Weights of a small contrastive audio-text model: encoder norm batchnorm, soap at rate 0.0033.
Rows from block 4 of the text encoder, named by matrix and row number. Rows with one number belong to one attention dimension. Each number is 128 + 24 x the weight over its row's rms, rounded and kept within 0 to 255. All counts start at 0. Numbers have three digits each. After the name is the row's rms in percent of the matrix's.
# q: attention query, key and value (stacked) (text_encoder.blocks.4.attn.qkv.weight, 288x128, the q third), inputs 0-127
# k: attention query, key and value (stacked) (text_encoder.blocks.4.attn.qkv.weight, 288x128, the k third), inputs 0-127
q.10 092:114137158102080138137135171125129128144148145155148146135188105127130103137147152140141112143148124139155156108105086085108149121119143105148133128138161139119133088157103154164134134154134141101116131114099180112187150127088130130071110158169169102111168140069141151144116123125125090128122147133117099102138148123154175106133114145123133108132121152164115152144116093128072150125105
k.10 097:111137145112108139116161110158121157137099141122116157133116147092143147172138106124134114147121144079097157102098154122098097119127172113099091089132103154133131126134136062107103149140143140129135132160136115123148109148153164121169132125118116132130088157131134141095089095102123156134136110132152169135113112077133095124075138101081124134142102080111129169079111149131149145170163
q.11 080:121092102114117100133155114116114118092100107116160119137079150110140139132130106104117144130154121144158113122092155154143177130122123125140144137107121157125128177094096114143127134128138134121098148140152150198129075096123142155126122147119142126181150117120100135160073130154097159143094126117123155111137185126157149154148166128134182161154094162101130140136099126152110137173151
k.11 079:119116127147110119118112111097142122166134119143122143129135128140120131119147129084091107128137112153115111143141114161157145098161132132134111087134161113112126100097161119144144115123121142172097142104160164086091145114152162111102088131141112153097130155137158186128168105156114100139161107076106129131136093100096099103153131117117059122126139111185167145153133113139139144068133
q.12 083:124132099103100148108088150166097109182171157133121135099098139159121103115121145098102116141128155144131167164112115147128099113108151169157120143145113118119148129142152085173138185100148144133130128132121151181103158114092079142152107176107105126104118163108092117114194112116123150132116123104159134123112093122141136128116127109105162152126119127120096130164151126117150161150113
k.12 089:128126121127145144156132172095116170170126141117152132113135148119112066142126108130138142175103126140079142079100154123133110127130134142162140091128114104157126106134139149089104096167162083152078140134101143110122114115127151144131096105086150102141132103148129107112102101114126148152133115132089135174151096124146100159140100156119106097145148133078139143077115159138169096119131
q.13 076:142122087094126117146120140106090153123123146135123155094130121176149135100095161098086131128128065174118141151142160156123151128093129139129154128094105147094130149169118133136088126104143087116105120111141137160116139123129116124101117142127159097162135098112145107105104131142093122150111141174126128171129133157140176095126130081144146120129135183094150087096126126183135108102145
k.13 080:114104151122165095120132159134120145096096109057119137129113115112113132143144121116108089149124137165147161116153165139115148120129145125128122161101095151109168127150115166168105138192097128147144136123191149073107117121173177125128107104098118133098122144126127160153128167148111116125112097136147093153102180090122137090122131129136118135137157156137120141115112087146115114153120
q.14 095:105117072147142107126098087152139102144075125146118147147151103202138134101183130139098174092123115124125171139115130096153119150102138109106122110092141132098115123147119163149119127156108127128141168098127111130111117128138157165151111133092098125122099167114101116108147105136143124172123107097175151170119134153130106153143088112121123129122137149136087124081141167152150134114132
k.14 092:176148098078130109122129085096114159162149124108138127133110126110116110118097092106123083107150145134120098080165139105128105093127088128130128154126119081134171130100133111145145106108102128137140157122109117162106139143109067136116162106089154111084124090085107115144125115137117137149150140132125116105091157156124141140196164125158136100163118131111097123156144126104095121111125
q.15 085:115145127123136140109098167153072153168120137149131102112098132190141115108120142116127110125096158141135167117130129132148123163093112127135161103133126127114140153114139162128162169132113099140172180181127115138153111141137164109111167169112135130123167113073128091153130171129079133097118138103146090146140121091128132106099143172082120123133123136143106146110105142174121125135111
k.15 085:135169096132178130130134141097135114130141146151127162160127124090121140146144090088110154126132164174082089138096110162142150166106148125100083108104104161160089155123132091130161133117129118110095124113160124108118115148154135156162134140117154103116123083118081145113133127116190140115151134151101100135095139139146117137124149138067106123124128136121154180106101106108134136099119
q.16 093:123134146104144162138161100142181142103122111094150121177143153102108149134129122135125149142109108130074120120118121116136070130104106161136112142109124137093114120110135112088119148081101105155140115142129116086135131099167104152089130088169089117095142149122120128137114110114191140153119095105131111117138109180120151113139091164131134131161152149072114112131126130155129172143088
k.16 104:127117131129084143104102167094111107099118093134099106083121118095162116142117116152119128137177102137154139154147079106154146087161129094137139136107125133146128134118165088116160116164108143125127103121100139124147129126114137164133103118136104160136099134134107125109136074091181132164097078126114126102118124161158108160133140107131092095121167122101075120185106138117141147123155
q.17 095:103114133116162105131125186126101120163131132162104130103149099150124126117151136137161138145136142127130146132154153182128148117095123086119093130131106149159182133104122102111106170083131134112161120138101114133099137109130107149153151116118136134139117064122139156091133167134113160132131080091148101119064112116143148094121162085162111112082135145117094140137151099117089149125133
k.17 081:100140127154117139163154112133114143181104162116129127156170114098137071127114139139114099083082153154092130132108171102113133131126115140114125096128146126153143151119157139121169081154104141155121128134118147113117116136154160116136110154132184130085138118141119124135138175145154104101120131163133085114143142138139099110157188175109135178166126132103149131116147085126093104128109
q.18 101:144113124139109118137141119106111118164105101133148072091105153126124095125149145108174129101107142143133142069163120122160107180134141118130157140160129158091115122172102176176138097158138109143155159136086145147147133117096186101150130134090144149131133081151124141167139137139120121129125136121138097156112112114100106116125121113101120103137172091136126143130067134140089145114146
k.18 100:151100132138157126154132128158116134126131151084122170133142115121135188096131097083153112117124137080133105109108134143123136138136154151116093146119124136147096134094176127108121183102107118090088113156099126133127112137175125136148138123138133086102082113093124153166130144147140142145102159142148070139094110148134128118083121167102153126130105147145149162096158145103100157178132
q.19 096:115118130120122148134124117096170124130109077165154092147106118089108103164135161082114172164123102122170126118110105108146093140101072149119182109133151099139122116122109116121144094114135124148125109128178122129173083121135106151145093101146120091114150170116112158114122145159121129152146130134151090150148125128154168108144107136130113101154186127178131114142114106108149122129151
k.19 091:157129107127100109091131150131139119109147136118108119113155119103130132116108135115130127092158141122107136095135115163139147128135195163142108149121100168188167113152138125122104185097126156072154116164148131152136115109169135111131127129162188094108101116130137188118142090073161110130120145117113130128116131118113130132154129125154158170131096120147150138106086146138152137156164
q.20 098:124123107132076130101123098163140108087114145117155118138119109114116134100120105104148148142153137119120112141112097053113133137149107136159121112135118159130102141140134139155137106128139147147111093104140140178116153137097163125139059181087137115121124164200116151114138127160140099115149183104090147131125131110111145087144146132144165094108108097143127124099138114132154149157158
k.20 099:179136122099137121141117098087147122144181164134109088134117124136159080135129158127104130127151138146152148131125149166162118134103147141139147143170161133131142118097080149134117129120119119095115123132140112143137118087107105126152141121145127133127129135143129142111148141083089147052116153106081116105087150135129097162142077128164159108163112083117109089101148110138122118074118
q.21 093:096140157088143168134129094133143154104136129094162138113113143146159095172130110133114114132148120172150118111163121119131128120123130111093132157133131138116098121131095128100125088066148137110171147152161143187087107172133139155097149116119128170150140125135113151148074100060119117107134135103140113114128158138147133112154113131133111158155137164113114099114069122130130105117091
k.21 085:130114122148109109107107150099145129139131169122124147108092175145146163124149148115126123136146104138143146127122091104073088149123121128081120141141129097119117096073110102148089164134113103167087138130155109098131145146149099126112107156140140109186152170144129132129205142153171136186100119169149093155141134149118131113105111137098099112117128132127154131138120147120154135139153
q.22 088:143171163151155104131115149187141120092119129116134135114151089130131114151140126110144128165120115143109129111127156117148122126158162069166123086114114143102118156118135158119129125155140146121123078103120156162121154166154168129131157121125170174133159135113152187157073103135112123158124132139109104146144149100087118089129118123170107097153109134124090139120169101152098111118140
k.22 091:139097146132166129155127091132153137147101168088107149137110163133151191101063141128112117117145120136146114150176128090116113129090087118129125131181134103137141140125136117161103115128121133147142150141148132088108107160097167129140138160128100155139158152160100135136169170141129141101133082156146127132139107148111098123116131104115120119172093132136131112109156094089083092155121
q.23 081:103107124123114129147121158139101116160099106120137165123154112129111115134154125097093154111143113117126132117097128115125189154105143145099172134123133140128120151147091188161147135129113097111141164095111132125155145135049181145139108119106136136142179099094189145115114110129158108120088113089155106142117115152137109125161101119171128119104136110135102165145149145141123164103115
k.23 072:118130157117192107121147110139117129136113174112126149171128131104082125094113118139090123122074136103090083121119120144154076110100172083127136146114139174134114066133128118090128110137129112131145129153095120109143158134148143091150117130125119131123166136063079102104103148131120078104130127141131096153138112128135129104120132124123130129079145103160144115158120117115094137122095
q.24 090:129132144097122124122130126151126145105135104130109124183156136142116105104129119176122100162116132139133132151097162094185103131135150138177148133155125102112153116132136078132155119091112130148100115109101108113134143147159134152143130102112098099092113167157109135069143090114110165126159174166117139121122115118121092141091139131154134170169109116117190121135145161142183132133113
k.24 099:164169111144129148135148153152118086147141111140131112111138198138082146121118135179113129145146112136156143099139129132165120093106122114176153140124082100130198158142109151128118158165167149102127149193150163107148120141098118164162151115121102121143160115162176136110106096110120129131153146132100158121131122121113154138147115103121154114107148137096148117143113112133136133160118
q.25 114:113123138116135073154127159116105147174142084142113113136121136176166118123132175115129108123102134119095139103129112098131099145158137159099136070149132134095090112119162116104146136096108129162094126145129142162143124157111107099124081072166072119168147170146118147164194142147129124145128118106142114147104145130138131109150117106170122110111131112127155160120130127124101158121141
k.25 115:096126144115156115124134117121193149145136163132134149118142165121117119129111113120174107106155112121064090096103170163141130119137145115148136098151115142114160135184145128072140134135119124130141112116103116099132127128155141150141134088116168146104166121089091123181124131096126139105154138111127174114085143120141134143098136172142144108139095137154162163107186120151136147102120
q.26 088:144144059127149108104152134113148127092093100152091095175169138131102138167077123109117133150124109147129150078137124147106126157128105118139134158119087113119145109128134130106118119156129133142122150167109131156129105094118150138156153107151119109136113131125136115178138116148164098140125104126204095159142150130098134117111158152100185138163140122145130132135110135118068109135092
k.26 091:158103174121101174123101132152104088129147133074127208100178133121145153123088168143126124144121112150140109148141153141134103132187120146140137120131155134134120088117116137118117109078104147126126122152115142117141146143092130135129104106114168144101145100150162119130126099107151154166145148111131164145122093139129102076126131109172104125178149159126094119126128139150157159113125
q.27 097:153140121153137097137126102143129125143146111154139084049152130162170120158153156144144122144161108138150104127163175184096147135140154100097130119125178080108144155081134097154115112135158163119112134113183109130107134170169114119113140122134127121163095102164118104115104118151128116149134110126150153124103126097122113102114101108119148163122117137111139111153164123107158105136115
k.27 095:098111167118141115093117126157076131119088146154129146121137130146117081126078165105168113128134127101135161149104134114124137149166087153119148150118126122104135119192124143127135110124084131112095155146145137132092120129114107094123104122125126105122155120158143137115112152131122146141159157160140103095140104133130173123083150114153160145108082170151124172092072128137106141120185
q.28 079:153152109112157130133148142140160118112141134117065141163136128132142174122143178161093112151082119118127095115116142124135110091117133139112122098119124141135120123077131087078093137128143176144104081134156131143138121138122135110152158118086104134163141116139137133114125120137146198099105139172138128145127136183133113115113186149136183100099138124118114151115144086157144126146120
k.28 097:089139184122132147150076107124123125116153129137115135137125128114127116128101140152121121114114104172153182163143109132091163134125127103120141107125168101103142119119144133196159109155102093111129093119143149101107150124078143124126103129142113170111134142180136162136095165135158067124150124117081134092156140089118120153160124112132120125129165152162162094155142110149140147121137
q.29 090:146112138130074128135126120113148163140164089141131166127151157139152113104095135110151096189105119095103097107184102131095099150175120125144110111115092071129123108137184114141169114147165127101090116168110146118103138121125110103122154133173123149170141110155127168120128149123149112108112107169109136117134115107144144132134142120116152159142134101113138138112111137072120104129158
k.29 097:173156085149134126128065134164127138118124156118122127152199166169134168131120164141112193143127115135101185137123123145136116164124130142116126156127167135132110141109094098099135096119147103111148139138111101087144126126154147186134131127142149101139169097117135111124111074135148145123095157089166162147141099119162126140117119116145142140120119132145150147141157118142122100097119
q.30 088:134140150151132140132158155147135140092098129150158081122142126114112126109124146147180145120098118176122130119114136128100139126109146147113095154154170138109128100111102146157135163166130143145100151155163144115123121132093130141121124089166115119114117193145151146080121129102115146151101111101131105143089123125091154123127122147101162137121152222129136118167168095100163120125117
k.30 086:130107194175122122150136148163160117150136129140114095134137130120148062154150173127165144155141126127159146101139102073138121123185110113114102128097094122121129126128129111108112160126099146098141143096132146150130152150118087112114168136103144101085143134097125126123093105103139143167159164112136096117118135135149150159118121172134123114157112101134074108072135131138145137112117
q.31 088:121097135113152097150121113147142121125133143112118101133156141110134145143169143117147123131112156186139124122168097083163117112146164159130114174155116118141136134169151143095140149091158147184153123180170129127154111135178146142194156103153131157120159136128136122142128105175087131126114113106118114123091121145116140104128114169109112155152111147127159122171112131148138165161106
k.31 081:139148157142104153147139153112135134116131129155120116118103143105092150144124155138152144158149130107111095114088162133141178145146123161104089135154110138147114084077168114129121154126126128116154135106093153104135113107091148174115152140138131113125096097150148146128142127143180128138174126139145140111147132149090130117152128135120082091159155124093102098102192112108151201126148
q.32 090:104077160108106147080104117094132147101089105155163128115140155130140137087111097101075132128124140131119118122108057135133135177155107116120119130128141094123093134095130130150102147163087130127162140151107154126097117144143143140106142175161106133156178139086161127119114163128155112089128149093131119100138135135128142148131185123132102105111157089130144133110097161117126141122134
k.32 086:117176108164138136107106137063134110151169122142095117141105131154117106120166119138092129102138132113086068112157091140106131116106155100102149127135148145116105109075133107137162109077139089130137155126092069113114174108165123139108076100134100144097110113100109137124153080141135125118141170091119138114123117148132136118119127114134129150111125111155103138145131125124143175104124
q.33 099:126162156148117072129086123155078103208132139105120144141130118145128113145159099136137120153137110163106147112117135145099127150135145127132136118122142130146065122137114125141108150127136087125144127139135151128082128103116116131160133142105162164175151117095188108153092129133077112150087100085130140160135124150108124118134124169134108151127077141134154142125125135178124130113168
k.33 108:158108159130161100136127110122156178120101168153110115146084109139104176153141134131107134172139121181104080157117120114131120134084147124137095159141117142160141153114112145122151129153138103120138148130135119118161112118115149120149178156122092133133131136091109187133143190095144152121129087149132097122122137066109123131109155148065148157121106108143107127100142115139105129128143
q.34 086:116116135093148152122140155141146124156109154096079092114176173155127129124109115090136125125158171091121133126116079116142106102082135123102117097110100110136115125086114120112109138113138136135100130124115073107140120117137147114163075194167090156094116123140108132065161158112162141114122105135099114141098107107123122154127144139121128136107094111129157164110147148126095119153128
k.34 085:071178077128125152125135079116088127158141154153150163084142136139123127110136103169076119074119117147124108129089152146112119112091169121171143128117135165114136125174107133138144101155107131141135137105113158112154127124082109119128134151090156159139121103101112085124104089157165121126133148099166150133126082142145126109132127134152128097114146092085137118141124146127132136125100
q.35 103:101162142114126124108127112127126106148135136131126122161115125080140131165102065151184116126176106179115114174124178162151151133132089140119126104139085107150137135146103145141116126097099096109135139140148190118116093145113135130136099136131174129128128113164103119182125120137144117156123130092135083152155117157098141115096135132132096125149150176142131096090153109124159117120120
k.35 100:173122139149135090126148155147158104173139124090137115077133094136128091128166157120095111114132129154118119135128176126122131122152106111088085110110116108175137140102104138098109138129151145153153116108181140156146158118139097115140155104163108150156136151083116153153127176118099143113140102073130089101103144137107137112132147114102075137158114114104126126121102124123097087104114
q.36 091:096130153152117083145121133128140107161118130090126150143095145122130104140157150149167190085111124151141118137156116105130141132133142177144102147096102179099148119139129124154146132149148153097142168158144092106104134116134135106178138129062160150103147163143099125140152145098107102124119138111179118145122078114102144139109078126110123125113154111117126150132079107118131142138089
k.36 089:166118129109146078174153116109119169157091169137147146123140099111121161173138103101115139154137125133125117157112141108123145136112103142139132089126137076147089146083130135100084138090094161115064152115122104138153112140109120154110153147124174120097136091106129127133109130096154156141132136123148134163108131164106139158142152163116124165142099150118135161134099153077114143136101
q.37 082:138139146142177127104152140084171117085124168117138129110142140078115116173092131108130141122150155128123143136146127139179172139113142108166099131122083074116119138135101107118126128166136129138128123102090130098087108105133141114110100103150135117154141107156138149126101114087103112124106130113099150096150156104105100140159132094179066137109174152149134085130114129122098117126121
k.37 091:137126142173113132111113141147121159148096121106168123138101093145154168127132167124152090147112145113118107145141094072098176093130126114144162127119135167124079164145116151125135151141120144151121177132099124139180149168158152129178129154097070129129136165125166109114117115104093131122135139137127101171171141075128105126119137106130088131094138127111145140108125142134131120117093
q.38 088:105114129139142099116100113143156093143119131150140109113161102166139087148121117112131163114127111113177168096160144171181104136084091122146150164125165113115119144147135164181145151146138123128141086169124123141132134123132142143132166146102132146151128098127137142129092116164107125127128109103156132113118140095107123116179137124154107099096161128169146072139076076108132128142125
k.38 083:147135122117127155133188134127116156160097166102116140086135159145143128115113176142134106123101134119143082088129142118100147182158126125166127161059127132168147108140135150104125105126128116122133141145101111126124144114147139124140099123136128096092168135136143146118168109095151160109142128148117051127123172132147094152141139148138111136082157085119138179119121113125123122086142
q.39 078:107105134099108145116123102131154127133128130125092112124179194176126110094119145089093124125118101140108135157094168133212164145140123129110125151116105101132101175106096085104110112118135117119122116153151139171129117122128127128141178143136114112142165095121095155122180134108148125114120149157130126147137141120118141162086149130135117121146130118139155155159132138159105080094165
k.39 078:147146090170133122126105125130114144126101115167145169129141116168085163107115130120156121095134097156102118109118122146155112121140172090139100138114113068106143114134091188139107099136131142095121146131121125099118130139113129139159108126173167191114071131156144114138147107131117134163155131118097154123129126126110165122143153072118134111141113177117153124095148139126154175111142
q.40 076:147141140110108142137126167121109095156107128158096082103161116115130177151116157087172123133102128130087110130083103121117149124123105122137109164124138118143141125176102153074119120125120119126107132126121114102135135091103141117133148093133127102102149143126120108158202129128151121079123115106133106157100107091099129093140143134079094103128185144118146136161138134159075153108122
k.40 086:106130102141156140126107131205159118087111090117142111150117102096106155133105125126139131136166122115127151108117164162117112161152137053141088116163086114161117151141139126126140145113097142106110145154103126133141113138111159138140111084135135129132110064111115109116115087084130130157116143111128126121119161137157124123100125099138109147141153164128115130068134149125119142182083
q.41 089:087106136131110118174109112135125088148141128145125103136163163135137138178168188098146101130166158112172102126104119113123187125136126083119061132144153136120126153166154141127129094148123151121121157144110147151092122098133140099111135123108101145130143132116133112122142136170153097120142124091151088113112157138130169136145089106122101123112134069144104150115168095135138132111124
k.41 084:148157164106156108114116095123134127121146143126142149157122131138117132086105126147131123083132123104076106129096147130138107151129093152118091146161123101107099080078166168118106195102150127116108095111094065133097138162141143112175140103156145147088107115132127150133106129109107157134149145125102171112113118134151150113088137122147150077153093140113150115106131106132144136141139
q.42 086:114102149117178145153173131174132117129127122125134179190096113134192138140121140119129157100082114123115132102116079095099070093138146125113123113101113121120147117124126119152116124124099135162147108129174131149142126133168155155116095155104107166152164165104125126119120098135123137097131149155096134147105125156170107118127138137135099143142097128165163097110155129146143141142170
k.42 084:083144108137146134161084077089162154111174116135110120129140143081140133139139135162095100101130103137097100142114138147160132136111153139137170113137157137139162177130128034140124110164100124156144092110150109134106150130111128137133134158131106129099147099149117138111148126144141101109118101153115183112131116137128096137143143091130094106138166098112147134167149120113145112096110
q.43 094:102185142133168152153100132133143141093110105114159102134111122133121112134136154106139163147146127167141093131144119091136138142104137102159175138148136111069130127144140117181170153139128167154138116123116102135134083144131117149164160111084097101118140177132119117115104156101118135160125117086132128142111132134112111156146105147083132153141109164164091133112074169145111101139100
k.43 090:103152131090122106116133120122203139173165152135106132134108147157125117090153153123124138161142142158141124145113114097145185132118114164129161129117121108092133109129084148139087155116130125139106178157116103138130099165097091091138163132117127105155125054116147128096147110107121148155124119142131108170061120128128164158151096155116129108123122114124115154128160127125126149124124
q.44 091:143121131139089148148122131106126145128103121141137096145137132140082140090169126122139110117158164151170126100172088075140126134174160114174129115167164168122096133130107137130153124168131132130127132147105113073146064144132148121165151098110082147121133134157111133117150111101132132098191122133117103118111120127112115132090152135120117109115103080144130157118097112160137138124084
k.44 098:104122150102131133130127133122127117129158146125105111131129116097120121096103138135171137089129119141124139126108108111116162129107120143107139157120081104122094113098124128143101152117143105067074098146083117109084141150144099101130131140152163129140084146193123111139117141139138159094127193148147126149097114141138129105087072151118159101152121135110135106108154166060116158135137
q.45 096:142132137145105092136157105128151146171148100151106148116150144122148137129159124157191140123138158145146110073125160114121115128095101139136112141123126149160126130147140096090089089130103071118068101142101138080126127097115110124128164125164147142111116102123159176107154132141120139124156092090138128115076128143152150092113133164063159134129100113126128131144124102114111132136120
k.45 089:191123176115115085136145145158135118162105112151118161124101110076130140091147140139145153119129118141131166109116148140129115152147152133083117104132150131179131160142135104074145110135127160107144046160115111123126132162182152179130168127146130150133133146116139161165109150106123151134088112126132153120104118110171127157107144152108138156100111144106136112112130112115122151145126
q.46 097:130173107112142130114103123122113145126101073172131108123126094115124148130131121125087151101147123154169120129112151095158179178113147128136163157157161105101133167130143096134135115156114144105131151127097146123152114149110137131153144125085081137108119147111109135118079103137113115107138087089149140152161123133148095153144125152119151106118058136150093084097126102147118177111133
k.46 098:170121130119154137126121140164141092163129110082116148169099148116107095109114150131125097142115142156127092145130123133123094131117094155145160160086117078140137139146142104122156145151138124177126136133103128129085147107115129101144119086124130093120155140169137146074115111118091131116075123122132105175095103128124143121136125135086079132111152190151132179131132180150129118132114
q.47 095:135144135113198125134124152145126129159127101168138178111106130108135156082093152142127128120156115128165104157107168147157177123089127133158112137100148157120135168167113082137127120150094070127143107186121114172084144136155134138149117106134153110111122095133157145130130158149111117174116107121105153128142103113127129128092119129139101121102073130144114115127123103092132144124155
k.47 095:167115163158120102124152172112150097160122119147105131134160083099119110144153095110097103120112132161124102152112142118161115103144129131139126125092189104183124155160125126124073119135150159133152134085106124148147149126147143115140144128153112142129156124063128128112137154138090153086146091122147101134143127150112107134129144133147101160138082155104138146137151133190135094114089
q.48 119:161163123123121108170116148149138111151096114085072101139149144109120153149122151141144067164127105125107143162119133107111160125128117122121156135109116135138107134129091114150122120142145116192151172133078121115167103131106151112191077154111118114098144130144106125103133135161151142144162193112137150120132183162114099142146122137137141121107128129138113129114166146118110158162126
k.48 118:133165180156184156130169105138143112123135140142154074133149133171144123108109116132113113097129126154109140088131088159145146094145127149122082133130122126169153149134133099125165138109113130088117092100100180121122086095141129138107103114126149130122096137138155117148134149109177132125118156121147111146146133098141112135073163070137168136157108148134115103170119153146148112110145
q.49 104:197130134123157108145110123118148127106120130126123104125116135070134120118098097139099092111120152106106094117119123137146119069135122109182092102115159117166150111124124138145110116133191120105138110105152140104083133091150141141097126085123111142090109118121156127096130154122127084087124128114116096152139114145127107099139071114072149133158139108098112121153162121156164104135134
k.49 105:125136145108123131089124108141105105108090123115183135120140141118093126136137156101126156148120141201141125137143149114121117113128123111121132141104145167099132113180101107126100130135116162181139126128112122166107084169130170139154126203155147148162124118138077127104116124097122155104159123104183143127161146113131120162115071102128161095129133130114119103109149159116124112118107
q.50 106:145110135153115110119153102139084185147140126114072142131118134105151103163146118171150107115126143121114129118144105126140119129139142108144122117123142080123166144126080111147113171078100095174142097131092144130146127138108124109149063154147107124147102132111142115144095080099099103137132150126121091144120089118147127147151148153131112161076140168105124119118083168093114141147141
k.50 095:149121169151155077133143080132135135125105132169155110139138132102140094094155064158122147126132166133109155104099113107098128129109151130111123125136132123128123126089129198118148139146105142103143139161104104088142159102123082114130148176125132122117121126138089108137108149158096145153143159174150115104150100146168144161120130132148167120107134176162163153119146124134153158155118
q.51 104:143104136120087127110145119153102131110165109124084144127112116166110116096131116142102088165096115112127124123121101161090085158114093148134094114146114139142117170136111109100128100135146128150145156092129068142127143120128113134120151098105121125181129124062104164103108132163106149104136147123131144156154106105087146139168097166125103092112159087122135103158108157162111138139155
k.51 100:125120128146104127129097119148102097153141124126157114119161149133148101175140113178114118096165126130102124127114100164117142173107117112127097109127154123129104091125163128162175140114129136098104103149112119140138092094115128113162189167158120141158168114116111129184141127102165109117115125109122117132154105143141144134094115122132167097123166150133114201129089142077109158142127
q.52 104:110127136101131121083132128125158132127097127106122165116137098154127131113124177152120081119128124099168113146109120151112157130085109123130125140084139117107127131133104125113141088160100156122124149170153092159136111125160159155132164136137135153098148122117110102156144090119108149120119129184126132114160198157102147066127144088117140126172087110138123129143067120138102150147158
k.52 106:151133090146099166137079168143135126131124131096146104153169192142134090139142153169155138142110152132139152108117084114139158113134104112172142115096129098165148121117160148137104099145142164158173113147102184153158114151110098155120093127110146159102079128115105098126154131147176128119135177117156120133111106136106141104143137134138125144131151125140125129127134162138135114118182
q.53 108:114137174138158122102122090102141121138099135111152086127136139113147145161141110159130184105145146111130180084119131109182160150136120116136150125112140115089138103138157139127109104198138131112197138104124125107103133113087159142093132119090113138109121147124157158091141123132101124136088128143141142123122127141103178123110165132146153151079146144114166163092144129117136118125154
k.53 115:180153110093125092162158112145153155111144128169071176111114129124106128108113126121101132114104140103156145152153116134118119124125108123123120128117167101149135094166172082118107105122171143175160145143124158162114141166105165148120104118107095121130179139084126123099124122163094141109141104116138122132164142118152146130131146147152103110183071101116122112121129123127156118157136
q.54 108:106132084141164080106115140106110139145127149123150177125110155126123115110148174123154118134091151142136147144144066121122091117148060162122114120128120140136155151128144094098139158098149151145122149109170131113105153129109147101097128134129193146084114146107147123123139135177103166140147114124094112095140181114142162158104140121152137112136133120110113116148148116099177097131130
k.54 109:117151134143105141131164123124108139121128190121172143148091131117089156078144135074083116133160129099146123137097138155127132140082114126142133122092187131131080106138134104128127090119113082115131113161126137103160108135098109158134105113094153134136150138138128063139143165163128141159125109161128146104129107105129119141099102148091148148120119171144149147148103112115091106157110
q.55 097:155135135202155121131164112146146142110072098137142133127100118146176173107104170148109148145097127085162121145115102136091128177132108143128123111103123118147132135120126170120113133113115128137169129122138145111161112136109167133115164101123144093115134122119071156160108147165135101117122139133080145140137110121071108119115134159149110091185108127150125159143115140109132163129104
k.55 096:122123131159119086119119162130139152137141119132116147137120121133105148152110159156167132112110111108143152135148097120069125173131131142115107135149135081142172131092137092175131137144112122146125128096134135068100093122121100100091077112150167145129165106163154153161133124152130110084083171123139117153128109148168121093091164120116093123101144121157122160112100129137084124141123
q.56 102:133106139123106161118134147149135114114136085103151121148095166126124155107117132073110138086106119106115091133128119161141130107135116142157132154109129179094117115124152152107090175130105109127104134117149143121136126129138142125130101181143136170155141130148152091153157112119129136149140093113166172099142170142118129130123117082107150125149104082152101173182170135142195106129112
k.56 102:124122062133144119093108152094112070078059158081078119141127098118156100151152114118117146113108076132138124124157142152130123120148105113136125135087116128128154148125115136105149118179122118138146099089137178138124127144127136175134119124137112100147141127129103156134126130112170113150163164151101108120107180147119123106151137131116140145125125136133120099159133088067125113126127
q.57 102:108108122085099128130092107143091145110080181122096135119148131105165143118086139131136106121124124112091145109098123142170106145122131117084115106103116126180149159147143127111104120120125142087121143095113110118111091093173156120101110081115139115119136131114132108164111132078103139111108096152178126139102151138072135107158105129123145136133125132095120084089117139174135116172123
k.57 103:143141117113072154108116104119097110171161125156148133130159155128137141126111167126165164145145100130086112101109113098124098103134144108127141154083135138150129179172184100108149117161140101147111140103081133155138148135071115122163137160143126100096121129101151177098137137137121143136133107091157141104161120099132113144140119098158115119130108113135099128113141107091134079102112
q.58 097:083111164117079120096088140093134109171137109136138165112129165110141147142171157074126129125086124112130132201101117124135125080108156118133143075152093154139128168146099159139114149120121102136117140168148102125118137152111094104181153105116143142122131142100109154131121107134091116120099126149160138122154120108141162124157157167128122115137144124116123156175106131141114120105144
k.58 092:100151109149092130109160149135114155148132115151102123139152108146141095106141138129095124145089115127145115119155143098098104175142103157157162116144170149171122128078148149157148114143128127142093084153147145117122113146127107172093159111134091165141088139090103144160156168123183137126112129135126148136123138127100145183136128137112103109135139134173155126084095085124143151101149
q.59 094:130117133122145092123087133168149134134091114175110129104119135147126139132115132106133088139142086147120131169132152147133100089111123120106095104161124146116166113105117147122152130112141100130122159092157121149111177124091112096113112127140164126139085134148146082156120122126085106135133152102135145096126154129167164120145132130134138075128201155080111080172144168150136139123149
k.59 097:139143120149117123131158140121110101099144152123118105122102136140103138139100122128092124153096144149129103099101132140159144131125138144094099112144137137112110127134174148086118083116103152130074142134139126140131116119156094147141129152092142194160139119100072109110163148114169122176156078108150106167137130114094110156132129141130147151042133168117109156131139140117112168145117
q.60 128:113147145123109109122132139126107098108112186118155173139131165155157109129163188112131114138101169075146105172109136071133125148139103108123134134140130129132139132159123107145123126127133128112127155106145124138134172130120156124101142103161165115078128146137089124094135164147138145135158181137113128160186131097112166135103088164117091130136115133085147103162115114136118138170132
k.60 125:137141178163093143104097157122168148134104127137141117136116142135125164156146155112132137102170140120110137121121096119118105132118139142123177121110126103137148128107189154110135138134100065142131096127106158110116059089136093148149168108147159124165101130098150091142155135122140143156092079121178125134145081121130105104115140130116138161143162117108138143155119092154100109137143
q.61 107:140152141165120143132078123168129123110169132115102150164114156118155169078119147104107146149137106107082162178092157156158115152122124108135159118142136141135114090115076167111120142129123118123145125122126081123147146104124146148111101122161112125104159156121099132108161108150115110115089156161147104114121149132118097095173119126108115078135106128128112133145130181186126147125156
k.61 104:130131086130131190075153140111080124148125112132157129088129109161125113177113135157160170151147119114101143082137084120107167143126120111123067108155145138139146141141132137102114154134125119155103118118132131162142078119106127140079145096132128127129125115107138158158072074125152147120120127102157148121151152119167091128105110102128119121111155121177146124111165107121144103140133
q.62 117:101078180093122135151100132142134173115084114130131158167139116073150140132175121161103111125132149095095123143155104110140173095118148126143099113120106139164075140109079123100154154100112143174133058136110139126133115129108132109141100122127106124171108132131116113131148087156125125097146091109090120106137142120119100119120108140141089138147161147134171125140111132112149118142131
k.62 106:108138167172164107125098116098089181140142102128096165141137134090153141171140109153128150160141126165109132138136120093160148117127114180152102108118160141108126122176114165144110064133082165117142113122139136110090161087111117123118117159095122134150086101163127121122117165153105117124123110141132107108121135130172089172137145138147150128108165109142124132132100140100140130130102